Rows from block 3 of a small self-supervised audio encoder (BEST-RQ), named by matrix and row number. Rows with one number within an expert belong to one neuron, the router's apart. Each number is 128 + 24 x the weight over its row's rms, rounded and kept within 0 to 255. All counts start at 0. Numbers have three digits each.
Before each expert's rows are labels from the 100 clips, of 14848, where the router gives the expert most weight on average: "loudest" is the band of the loudest frequency at the time of the peak; "top examples" is what is common among them. Only what is clearly more common there than usual is listed. The data: read English sentences (LibriTTS-R).
# router: router (model.blocks.3.mlp.router.weight, 16x192), inputs 66-87
# up: expert up (model.blocks.3.mlp.up, 16x192x192), inputs 66-87
# down: expert down (model.blocks.3.mlp.down, 16x192x192, transposed), outputs 66-87

# expert 9
loudest: 250 to 500 Hz
top examples: voice: male
router.9:134142142155104083084115075126110123133160144149104115129105097097
up.0:092127144086172103102094126131157144145131107087165108130112142147
down.0:149155147108103113130146128114124155165152127117124126141144188152
up.1:126136156161154131098137126084140148134135118112117116125093179090
down.1:091123151128057129133103146113084135101127139071143134156145082139
up.2:104119126098121096104171128111101108124144117143112147125145109143
down.2:158136137099133157101127110119146129149088165126104097107161104117
up.3:091115143105141142118128085162095116113161096142159117144177143148
down.3:113142168151131081113109087135151118137135133100116151134105114090
up.4:131111152110125111056118112131096140102183132106187095148142165154
down.4:106119171128130129120126135123097154137156113086135138141100156167
up.5:110127157123113145112130092102105125099101114158135143142155142131
down.5:144152124108135122119154116138193102132124153159119098087134115148
up.6:170117111120123116092129146142062121118167155128138141127071156141
down.6:091132124154161063146147126131145086139146148162152167125095092116
up.7:093108147129147137131144124149076152109149107148141155099118140117
down.7:146132111124113122115124104109165117099110115115099166085143113118
up.8:138102162174149120114122105138166148177142120142114119124159113108
down.8:152142136131105113144131134115150146114150107097132111141121120140
up.9:162061108140116118128081127116119100074113075144132148091157146120
down.9:132140130131126195127104125134117118115155077127127156139149125100
up.10:123118141141126131092149081085082155088132088138160145127136144135
down.10:133117190160148149111149124132150131131108140149097117111088135108
up.11:190119116115142115107129178134108152139123148133133094127113109121
down.11:110130125166136130119136084116131136118130099135102168127136102137
up.12:135148128102123096097107143095121092122151139133101146119174107159
down.12:147128099135121133133144111148070103150137138165118146152113118115
up.13:106105097059156131119142101127132124084096136153152164131131123175
down.13:131139180142143158098114070168110120135096114141130128134115101088
up.14:122153135140119133118135113123108115123108123098159131144128136170
down.14:178139137110138143134131135165128103157121113134128108109132150098
up.15:204114138160130136087138168120145122104165161157101105132111124108
down.15:087143145161130169131141149142133140160137062145137159100129142120
up.16:193148103151129111133167096119142096070093115141153109122125118104
down.16:131136102127151149152115150116120138181160122097144104132114118107
up.17:128118126099130088130103162103066170138148136132137158154143121115
down.17:103087119115130181119106098130118136126080137116081161117175133105
up.18:136137134112119131109147105138129154109174141077175099123093143139
down.18:131135133155100130160131122098151144157187113091134110123105163131
up.19:134143143145120153137103098124117118143101116176113139144166120122
down.19:097117190125145141127159142135106143143124109128118132084127191128
up.20:171126144161126155121120123120107103114148128145157096130104140102
down.20:148127165092082114128116110133099129138115071144172127154105157098
up.21:109072101109145145079143081168132124108119129101148127130140087157
down.21:132126149140092117071092108178146140077113120167158104137154139124
up.22:198097107181131160130115148096105127101164134136145134163098150139
down.22:198133137130158149133114126114109122129133151170131109158130128112
up.23:102124138157123155102112128121107128114095093126141105148107146105
down.23:178130161070108112129129102120174115139140112127155114168103142117
up.24:112075102100149128122185102141133124114119130103139132136116118153
down.24:128130148123101137117107102180132157117110094141144096122127163132
up.25:144101123099125110130124112125114146099127165115127118156131104150
down.25:101098140112159099144121128114143141149121118126122126114097159143
up.26:128104156083140126094165121137114107144125125090130129114148117144
down.26:119085091100105105140112125157102150100090130112147116122148151127
up.27:152109134139115134155115147140115135117133135149105122124161152140
down.27:134132117154103125138146100146102134130141115136117139159104132102
up.28:158136118166158126102157149176086144128146171147155122114083144120
down.28:087151110118166104154112107121186132119120109106117123121108054129
up.29:122145128093137134129123107144124132123120105090114113126095132126
down.29:137137126096157123126109136130112122119130099130102118139140133103
up.30:128142112066130125071125098130120118076134139142159051149101116156
down.30:108124150126120148099116111101152123125150147127145130132133106122
up.31:144112173167148107115136114128118121136149136122137117106151121120
down.31:096126128104095146134151118108092111144158117143103186135132137167
up.32:146121124127151145072091075096130160097118121161129141146137154141
down.32:105108092163090160156126084107148157151112159100137132169122159139
up.33:104120125141138111100143119106102132130149123137110090146150130172
down.33:107131195110150134117092093127116135127142143161113148097144129121
up.34:170129137134142104093124136071123146134132134128133118125094143152
down.34:131140143175111124104146084079109120107136151133099145159167128134
up.35:111131142100143165105132084119086144134147124142156085127111113103
down.35:128107151091151130154137161141144137113122119128117145148150128170
up.36:157129127170104110068100126132144126116120149093124099117208079149
down.36:100132149141126125120144161144117165139107113138094119107114135121
up.37:158124156133150142078161153116112162130126137129123096108099159122
down.37:147127119106118116099093103133127084134144103116097139136097104128
up.38:094101148069140131126153134103070159108133113143129147101130152141
down.38:101127134122129169099121131127161150172096109102064190085145146114
up.39:165131159147160139084110140155120140113158109115114130107105137108
down.39:104118165115072148142120169179099095110118137131112171141147085133
up.40:103101129148168140126145107112105144098126117132178147122146160130
down.40:100135140129113123124120136150140147146094069083125147100101147123
up.41:121078146129147112140133143167080169123122106143167107125111140113
down.41:090084112131097104148097136138068124123115159121110144141129095118
up.42:115160117075140133099119127143136116121112145141172148129106108159
down.42:079162146117109100131123140131164131151130113130146121147136109144
up.43:135104110157165138124135077142123101093115138132166131140101135121
down.43:142137119131095165120109120153172156155106118113135107112134153143
up.44:137125151135165142087124118137163146065137158161104064145107132160
down.44:097125126065117116099127137114131115125133128123144153120109125137
up.45:099090158114140123108108122117093160090137147141109137146155141151
down.45:133140125127143134098141122156140168162115100125079173090120175101
up.46:103100175116114126129132081102105141141133152161129127139181128142
down.46:128122099154129161116132132137113149115098146118124117136109168103
up.47:145096172133170126104101135115158133110111148103086107128133112138
down.47:077157185086095124118131151134132113167115089104088157131115161133
up.48:142087089149159131108146165080087119112120113138149150116107144099
down.48:114123089149144136099142134142166143170144105138147119131143150115
up.49:122116098125155151161105172122135127118124145110141150162144130133
down.49:138108108112117152115114103111100173126081166106121122116147118153
up.50:151094107156164105158121119103076094161133142125127152142162083090
down.50:094114138141149143153161096140169101138107143161100167135084095120
up.51:139135140144126126100101124132133176113109100116143094129133172114
down.51:085151193138131106117103105121162135172119145102136162120143103169
up.52:146095117131109135119074151107117138064156102122142123151121146140
down.52:178146140144111117129151106144130111140161121161190128100127139122
up.53:134131136109139101117146095082142151100130128110189077121125201118
down.53:145137166125121134104132117097107145120148126114085140158137140128

# expert 6
loudest: 500 to 1000 Hz
top examples: voice: female
router.6:135174097098125153139101144128104103133100146120123117140131082116
up.0:159124173162153085102109097142131113136147124116136123126100126165
down.0:152117115171091122167105118157087142096142100165129148149092100119
up.1:149125126140116180068181123168102147163131106107147093124150142174
down.1:132137134156120081135090107118149136086141110142177118084172134122
up.2:132120123108111103117092130143133148115122142117126130118142113128
down.2:137131135128148113154147129170128093151119168135110204147112112088
up.3:168109130112143126108117144162094083143121138164154131126114123081
down.3:138108127132120138057140114099109144133136110146134075097111088155
up.4:134120118100143135031118111145128110081141151108133105119094112143
down.4:121085159174109108110125083113125125089149163108149101158110115100
up.5:145119092088158120111185141149111103118145146129179116125104108158
down.5:098134178129107131143099116147158110147099117182134167141185125143
up.6:109114124101142108133112092111164119080093128130119103123131131140
down.6:177109114131104149134139111120132142134157169128098150123091162072
up.7:142117189172142109154122095138098160164138158170095154134120143079
down.7:164149141127134168161141121167103126107134092153166155175109135121
up.8:153125142117143132121143148135117110113129103123135152129110143179
down.8:137100101149168109123133083078128120171143127156114096075128147105
up.9:153130162156131112144142075122116146141147129129125121125153122071
down.9:170129118099089111204096132115137122122103146144131139149184133127
up.10:133110095112156133146127115119117128144114112163098149117153137109
down.10:157117108147114131129118149135162172112118128140115106119116108125
up.11:077139129098125133129157109099129187071123138144143101130104157120
down.11:141157086110169132153113147164147149130135155152108166096109115162
up.12:164102120133159135070093158106093147135127093115140115136141121088
down.12:150107119153126171103076141085105148154117114120116113102119111119
up.13:070107112116140131116154139126144139152117143098174095124128151142
down.13:106104164161164126088137102115123084173147119197147138151170121144
up.14:129105111144182099108163120141121150093125150135140092138093184119
down.14:169140168075105122173127128145194121126150102090102125187085132106
up.15:122108122115140116158107159119152157101105121129129108126126157124
down.15:129130102166097083135144154140169099112111132125153139128130168145
up.16:153113141130124079143159094150126146134143104144114118098158155114
down.16:099126100153156118102133135128149159173110157091115075128150127148
up.17:158105121136115151133185156101118186144132134164123109123118192128
down.17:130112089116132145123164112096111162125103164108134099133123128116
up.18:074130183147132131136144138149168133128142114143158119130158130165
down.18:144110091148119128146152111123096169072127141133147118161122122112
up.19:159139140138160177132142132130121091128154059108155121124154133177
down.19:096112112109136142097153131161115081136132105140115151112137141140
up.20:121105145117159175131166126122173112110073142196087127128153137136
down.20:142112088148158180078143110151089131143127185128135141129122106119
up.21:117131133110127122083134078116162136132113158141131085130101111103
down.21:170156138124119108170124134151104105069126126177148153133111131123
up.22:126141115138148113111114135131124133106124118077188107115143120154
down.22:096118159075111088097092141146124131147133100097140100111146191183
up.23:179113142157129147101159113132094127122143115124119137114114111128
down.23:138118174149167085071141111078104121148153155115166100148163139141
up.24:150116142148131124125139173167111085120165117140184146134124115148
down.24:117089117105126147091096142165160096144101131139147076075098132170
up.25:115122159099113165127147065121109182084119101110144119118144111119
down.25:105138086094145137195145161132186114144098110140108135117120093154
up.26:171136116115127127111141122139087127148093119127109152127139115094
down.26:078132118129138106186103131090201123089111111136183126116166145150
up.27:165091178097124156119088148135086173129089118156104109129136162121
down.27:095117101130122142105110137125103151142122062120153101148173134150
up.28:104132110149150065161181100102149149131149139087137169124105120142
down.28:092139134164158139067096108100099155134135187158154161111161113150
up.29:137142175098124170153131113126111129081119116116131085137142110137
down.29:111130123110138117112117133154112076126095110111141136158153117149
up.30:158099152130134108119120106130120083112106085130120147120114162080
down.30:140081160108131116104119091094149086112146125093099089120091135134
up.31:091104163141117124118121119153091139127110117178119079110169129124
down.31:145131116149143117109128112083104142166129157135147110119175076118
up.32:153130142141160130072125134128097158137097119102160087107101147137
down.32:119119136083119145098130146151081158104145091149139116129096174163
up.33:119095129114147157136156132141131100100113105146108111120184166148
down.33:132127090166137115127110154127141148120151142134135124129089113153
up.34:127135131129131130122148137127113142126145129115146128141137129115
down.34:121138100168119114109101180123092167137148128126173088102150138154
up.35:094116128109162150124167102138153132108110072126138142119130130141
down.35:132126098150120159163112133137148178137105159161119164130129121142
up.36:088136118125178117156208116154132131121141106112164122130164141088
down.36:109159091134166157112122140123127151166126133111145123129122129161
up.37:136100099116136149095141146131089125130135102105163114123130146114
down.37:155123111137113108128082133122113100154143144181083118131139112108
up.38:135101106130167112156122123121102159108151121161161109105172156155
down.38:123102118072130144116139115158105118124111132113103078118153146126
up.39:152100153092136135126136116157076133121122141122142118136117135068
down.39:174128145160080158137162100145117180156123067117126084118112125116
up.40:109117179142119112107117162180116109127166098094194112135122144165
down.40:135092133134161170107112094121127124144130151163152088077132114143
up.41:120122102150095102156126132180142150140111175141115146121140127110
down.41:098139136119120123111148133110144104165136189112111124169161135106
up.42:122071168098136101118136082126122128111110147146101106123129162107
down.42:159103097135141117151107125127110157098139166125135127137127105135
up.43:139085098148144083160141144152107136121168139109111166116129156140
down.43:100118114140080097155163139135158081141146146151156129146155127125
up.44:131093131093145158110110122158119101138128121140139119099140139101
down.44:096116131141139115111115123128117121144119151104101099150069092102
up.45:148149138118120126148144101111123174124124110129082130129128125078
down.45:120145121111147118192107137081162138125123133153140156101159145145
up.46:111133176140146107158146114147126146147175122116142134134173129147
down.46:113112085171162084099121156114140139149156122146149126107140163191
up.47:105105159081134133106145084124160126115128149156104119142101137123
down.47:170177109120124128148155129101106136092174114134164171104116129140
up.48:145148120154112134145138128152138136146166146106166116119141130203
down.48:116110105089111130092091114115123117124124085108131091159167138164
up.49:124118118099143156137143127121107169125134118143109133111146130144
down.49:149094102158126115084122110124136092100169111151118098148117131113
up.50:152093104111124116085177131155130112110146144137136081123127136144
down.50:137116090196116135137183127074110180128142143139123126115137119117
up.51:128138127138158142041118100149112150103143147120132109123098111135
down.51:139067122169111132142119123149117170123145129168189090118119150112
up.52:141126150154166181082116100110091121119125093094102161110096117167
down.52:133131143119082091136124108161111083089124098131134160133092108067
up.53:142099111132142094158115157130104131142108093152141131122131127130
down.53:117108094149081117143107155163186106129108115165159135110150166127

# expert 0
loudest: 500 to 1000 Hz
top examples: voice: male
router.0:115165139143125123103129072116150131119162105102129124112152107117
up.0:177130131120113153114140142148150097108147106144119102131115115163
down.0:119101123155135128094162087167111117140098120105108123135126116069
up.1:125093178116142132140133169144109181122147099138128107116149162133
down.1:149100121176141140139153159127151146138086122151108092146110141131
up.2:151112079089165127090106131131131147118131106130102129157163130143
down.2:086141138147181131146118136133116124130098144153105170128154128087
up.3:095116098122134107160172107116114132122157132130123106114096097124
down.3:142106119133143132140134165142123116119129122168157126142125099135
up.4:124109164142172139130126086172137112160114125163143124118116124092
down.4:114080126109145115110109162138112139137147175138153081143108094163
up.5:144131085131123113148192150142121146116129103126140114098133097166
down.5:118123133160136129152157135127130182111132124124129137134165125119
up.6:117125145143138132114100123095121127186141112109140145117125103114
down.6:106131138147121115134158134093108145118099145133163111118137176120
up.7:100125110102107128109114131159099110109130125138156113124130068143
down.7:139151114151095090175107127101122154130157087136135169158131172057
up.8:144086107145141152152143170124108119123152099174082168149099172114
down.8:133110082149127116151124144151147107105151147125120106157127104154
up.9:165119159134172171093162140095106148125183100126082136125105148116
down.9:110143115137172087196127173157116133137130080139143144143120135117
up.10:164106078127157151145113108122107122134147095108158089103128082118
down.10:096127142120137124115164145137160083089099144153134140085133111141
up.11:138102138098177148138137146139139101087121128121140123132104097167
down.11:114155148152140139157122144161184117152088134142119149109123136125
up.12:112120113127153130133177120126108115117143133127113102165147098168
down.12:177125139089123103124136151136150163163096128115110122123143170115
up.13:163102142118135130109138155142118127133146094166149094143108139116
down.13:106142088124126101151126163113133112105159138128134105165133117153
up.14:099121119120141121150193116119130145133142146161153106157135129142
down.14:135153125144148161119088153135142089139124121158156098136155159123
up.15:162102111102140135126174154113083105137127099140116111123103152119
down.15:104089123099158116124103149137143134102125127110131107125115164123
up.16:127106119122099112113138149167074187143141132139147144105116127112
down.16:126107117114065151144114121110110124111141115115117159176148138106
up.17:121121146147153122117188140075110127103134117155119112150122134119
down.17:134150150112114119135124159149128139152128122144115126119114147096
up.18:114120106122161122149190149176121092122178121105128136142122122142
down.18:161140104102101129134132124163178141137101140088108158112135131096
up.19:110100160089128131109127106153134149115134117165146129146118168164
down.19:150139136130139138143117146104177123091111159154104128142142137122
up.20:088116113121118115139122140119140161153139118094117108143150119125
down.20:123139116127134157149118152131172094150123113139141145150138129129
up.21:130125118118099110104159114132090126107132099148124086140142147115
down.21:158124189119124119119075144170165142141144112164135107099127132122
up.22:146112103127205134133148129125118153059154144191116114127134146119
down.22:128144165092092131147110131169083132172098105153137167101123129090
up.23:172101130169109094076127133134125122150127095128112143125108147104
down.23:104095114115163144118115152156075118138114121121108155109118110133
up.24:139125097151147126131152131119105153115151131152154099124138170154
down.24:121066113096146155141152111093105120142120156135073147131103103114
up.25:137094121119155115125135110123111145096136115109095153134112121086
down.25:125139118115136116154101105097152148117123149146151123182135126114
up.26:144114097117113076100155112184119154124133138147135125110112104135
down.26:109150132157091103139125111123147140141098145068134144132129154151
up.27:120111117098156110156096136107116142143127117121103136126115162148
down.27:117103112130153156125102110074129125129127139155089135155104150130
up.28:124122128116144132137125142093115128147154101124117102122137113083
down.28:137147176118151130109142165131103137127084148158111135104125093135
up.29:096130137115120169086138080104111139120119125128122119153133097154
down.29:172118127130131094123146121119123144090138160163138153155124144111
up.30:145084125138129095100129129113100176141147132154132099139158164074
down.30:120146120142128129141126099164151136139102105131117143085126113121
up.31:120123074119105095152113141115141167101100103134182087089153114163
down.31:132075102171152130116109144134082131141135143154143115150119120156
up.32:138085134109168172155136153110112142146143130158171151121128171138
down.32:147152123148129109144157143176148135124124115156136103134139081157
up.33:125132123107173137111141106125104116155126120121129138135100117126
down.33:134139184143132118171159128100133144116108191114131119128114171142
up.34:154121144160108121114148111151149140154116124152113124093159092126
down.34:121083158154163129133115131109120130114115152153126135100156122139
up.35:077071126129186124172150107110095177118132129171165123124137132100
down.35:140083078069114147144134160153162127107088136184134103106112150147
up.36:114122128092126168096139088130121102091102123172118128136162118148
down.36:123141104108077099148124117131140161141105133086106098117119104105
up.37:083111066133118143161134120144140165115119096148113145128152127119
down.37:106085125137145167136105113146124181102108155166136134135139156125
up.38:143139056149146093133164128115162119107102146204154076139118128113
down.38:137139109103118174099177154171127139159117072123124114157084158108
up.39:114133135110185152129162116118115123123139097077139134109117115123
down.39:127166147118059152143145093120162145141116125076149141130078162154
up.40:147139140103149140101122087156137130078129067138105144128134157145
down.40:091158156157122158083099114134108097111130152109129093133121108139
up.41:125118154128181157125153157091112130154149086123189164133134163109
down.41:113109111123178139153159120137137121106096128130145117109147105146
up.42:128137122111148147122137141128127079132137090143143136133157121129
down.42:155125105131137139100102096109140124107170128119169099125124117120
up.43:165123104145133144135160145138099094188154105158152096146122138164
down.43:117120091135145123097145134104123135132111135162160106140145105133
up.44:134131111176161136151186098162136160110165167122134119108134112116
down.44:136123111136159131142101131144132165139132123080145138150145159118
up.45:136118161125188140114112140131154131139130134125153145121119175112
down.45:103109091132164123128150105130154143108093141146141121089127118102
up.46:131136121119101102092116090174142157128083133158155092115143096140
down.46:137096104150126120161141132110108138151130125083107161185134137093
up.47:101093156135161168102136104097097141085139091139117139147122155082
down.47:132131137126108122174151139138157153132067131111113167130171137097
up.48:159115135133159117112152130154155162131138152120139103139113133129
down.48:115116098124128153128090170135154156139115151118122115123165154145
up.49:117099094109129094103145125157119153131144111117147111093113098141
down.49:114148146111090112135083083105182133123131132080130123147096150147
up.50:101139115115145129136150145113100081100155157139155123137104126151
down.50:167136144185102171174104155112123089138152137106118177134126139104
up.51:143114126098128156119117111155132159106128068144139125111132156114
down.51:113113081154150132100095088130120130114128119135135130130134122148
up.52:150117123120135098124123181134110199156128115106152094127088140135
down.52:166135138129121120123121107105084172109162113125139124182160125105
up.53:131124104134118138135182103135150093083068148125153091134119100145
down.53:108104133111148109115125139125077153149115105122137151130133123113

# expert 1
loudest: 250 to 500 Hz
top examples: voice: female; the word "you"
router.1:152162119131094113143131114161160120122134125112131083118135097172
up.0:138131123144152127105102152131136112118132111158151114142178138106
down.0:095160134113126100149178118136063116127165084121165118150140102118
up.1:126094101087119086124078123117099122120136116140151165092137111140
down.1:197139159109121136160130129110101134111154113116096144136127104113
up.2:114104116117166118065135081132101125132124126123124106118127111155
down.2:117099123145136144136067147118148164127120151085117117114137163140
up.3:144149115155106172115128089120128118119100073140127079130165122121
down.3:113170133095091101163159173129112107126154077114141143147097175132
up.4:058106095135126087136120114140123167127113117152164145131158134099
down.4:127180115149082111161145108141159109109094155130145144142161092138
up.5:117107154117112146107138098110139119153090123113115092108126089104
down.5:123140208132140110132118089090102125110154134152122147124171107093
up.6:108117103140160123144113105111148133102109129115114097107181129116
down.6:126102158148132137153124127154147110125113165135139135137125103137
up.7:089110177123116117142150156134094107150115130177148132115146116145
down.7:163087163133147140110137111124162136180161149095130085133089152149
up.8:146147104110137154149119129070074154161123132118095132129108150083
down.8:120152107122134109155160146076123110109149127148135116126144134129
up.9:068124183134128102087103117123119130142127072150146144108115118111
down.9:121109167111127146103114132099181128148131161062101124139097134144
up.10:160116122122150139123151134142090176113153143128118122125111131113
down.10:139149138088099119154147122160095142128109109086106124109107116161
up.11:159108101124131133108131095111119139128126128120113109118093138141
down.11:151168116100114114118128138158110152173117098069107108139113093116
up.12:147102103146170127103156143093118121149152127135141121133070104097
down.12:110091103129119148128120143136093135119110089123118106115148131084
up.13:119112125105136150178140132130166148123085155126154143117141125146
down.13:132120141085108127101145132170101126110107092169150108136089095157
up.14:121127115101166123083142074148076128118154115133161088122114111154
down.14:137112101104145105114112156151143133123156120101079130137109144132
up.15:103069106145142113130146095129099169114160112155181115123105119110
down.15:122145159082074164156127105154146110115113118111115104122122129130
up.16:070120099130134074128185070129129142125127093158163151080128134092
down.16:133099174135110128131130084128167139130150133136133134163109157091
up.17:143106086111179129046130118101073107131127136176156090127120112144
down.17:112087108099143139104089144133148159120149157093104147117129142178
up.18:149143122122109139105140104137117115130087130127084104153105128143
down.18:161182169088126129148107105149172106093113112137151143119153113140
up.19:141110153099122153123106137143107141159113101160139125130118138148
down.19:115101204097146125131139070106147137138152179113163137151134138147
up.20:157119123100148124115146149122135143112159137160098089126122142128
down.20:111127124122141072151151109133118116118159146171122147120115089102
up.21:132131134120152131104126133128036109142110081190108124141149132140
down.21:150157129109113102117104104142155148091147139132131121144125113219
up.22:139154153136140146106134119116100126135125094157115143106200152138
down.22:120192100125091081134121129159132111162163094108134124164133139126
up.23:165096130100140103102107164122124129164154145155131076097149134103
down.23:107129091090116098146111077148114105123089145177101159133138106128
up.24:095132112115138106142121068098122106142123104164159158085134115134
down.24:155140138105125141142131134120155137117131152096128127149126147137
up.25:136116144094150139110133139094091173113150148138157083151113144111
down.25:152087138135157153094101143141093112074147126156108148137125124127
up.26:102117118073131084142189126137126171126152132136137125145091114162
down.26:107158141092110139162169142144073108101115106136172142149125105100
up.27:133087099134125121124139135118127161117111148088162094107123090112
down.27:161108086144110124116153119130114106126121162140159114123119126108
up.28:129108115128142090130119190119123122159149084088143094113139118153
down.28:174123147118115114133135072118086119114097158158136125163160128129
up.29:166086116106175100149131127139109156090138138178099113130123153125
down.29:123158152119120134140070132164141147134113103148187138127123136142
up.30:149108113169158160139112098079146130150087112123105167128076120088
down.30:143151097088172147088124179127116100148108104163120110108154117146
up.31:122137116144168162107144100112074112136133113148126147130128119122
down.31:104167086114111074104095132147135116122143121092114131152125107128
up.32:082125196117126151100100120105111173150147136110156136106092149111
down.32:112089141113156112108136147143125120178138132106097144115114131095
up.33:149123049120139133103171126097127134090115151171115099113118084134
down.33:125115127110134142147120142100092125106160136154102145144130144159
up.34:109147091153143124086146086133129104128128118105173097097148092139
down.34:098087148120149108126134149109159136131121139146122104121098157132
up.35:157100092144119162135124121119133135137102113107158122096132122103
down.35:152110155161131124097137113136126147127098133117138128106122139146
up.36:126149154123128130144092154063101128132098115145126131092151115142
down.36:143152121104087158170120146151119088173148093154135170129125114152
up.37:135104114169126122132157113165142132118131160128142088132121125148
down.37:166126137107140160081135085103130135110163108126121109151084124123
up.38:149129138143134165141083129099118137141130125145101105122134115103
down.38:111162155161132120152144107139125075085138098130115167116087123152
up.39:108111145107158110111193118135131149140131126183134104143115104115
down.39:107136099101109134142105125123075145148143071121123123140130121132
up.40:087099150075168111116120113122118128140084115158154113134116123101
down.40:133131163119104149164117139177132133122116113145183139145125166088
up.41:124081168120116118124145150092088159145111137124170098129112132124
down.41:148144131166141109118127090166167112127104113137127152163111104140
up.42:132112131135132140136158142081112110126139131135155149114145111121
down.42:126127150120187135124168134126132104095141140143139148139106133113
up.43:100097128094169111161105143141138130119105161116127148102096152121
down.43:121146069132146160160143137161099156152082119131149136130123141087
up.44:144112069119134128158180139111155107143128151122160113118125135125
down.44:112089102113188150060148137143096139147117127094152098114096110157
up.45:177120107120124137108132116120115131134151090141114121124133105100
down.45:122125142129124107098137114119086147116143182137142127169128104110
up.46:133122083100183141113124140103076141155102145118116113136086118126
down.46:121122104132150137124137128117131129127125045119136117151114130136
up.47:141106153095162125138145125146128101134128117216142092114144122116
down.47:106144162081097123129130097160123120142128126135170131142128132135
up.48:103123105100165116092155150153062120117169122128172114132118131148
down.48:163146143102106163181133119109148159124104090084115142101118188149
up.49:146144161117117165082145093109072178142123114125123107094097084108
down.49:146149131131147119129143137162112124151159111092127123135132088077
up.50:118099077150137128143156117130135127129140146115140115118142132114
down.50:124119116141142144073145116151122154128145143119148091132116097160
up.51:146165134164115145114124103122142113131126131149133113096125145136
down.51:116146121110096130143115138170116130144124116175101122146134119106
up.52:084122190097152164141076104107099104141110105136116142141132093100
down.52:081189168127107120159159141143149116105126117110146168118140119116
up.53:145119101134107119164144164126092076123124086167133151112124088155
down.53:132131133140158116088103127127128152127153147148073106125118128118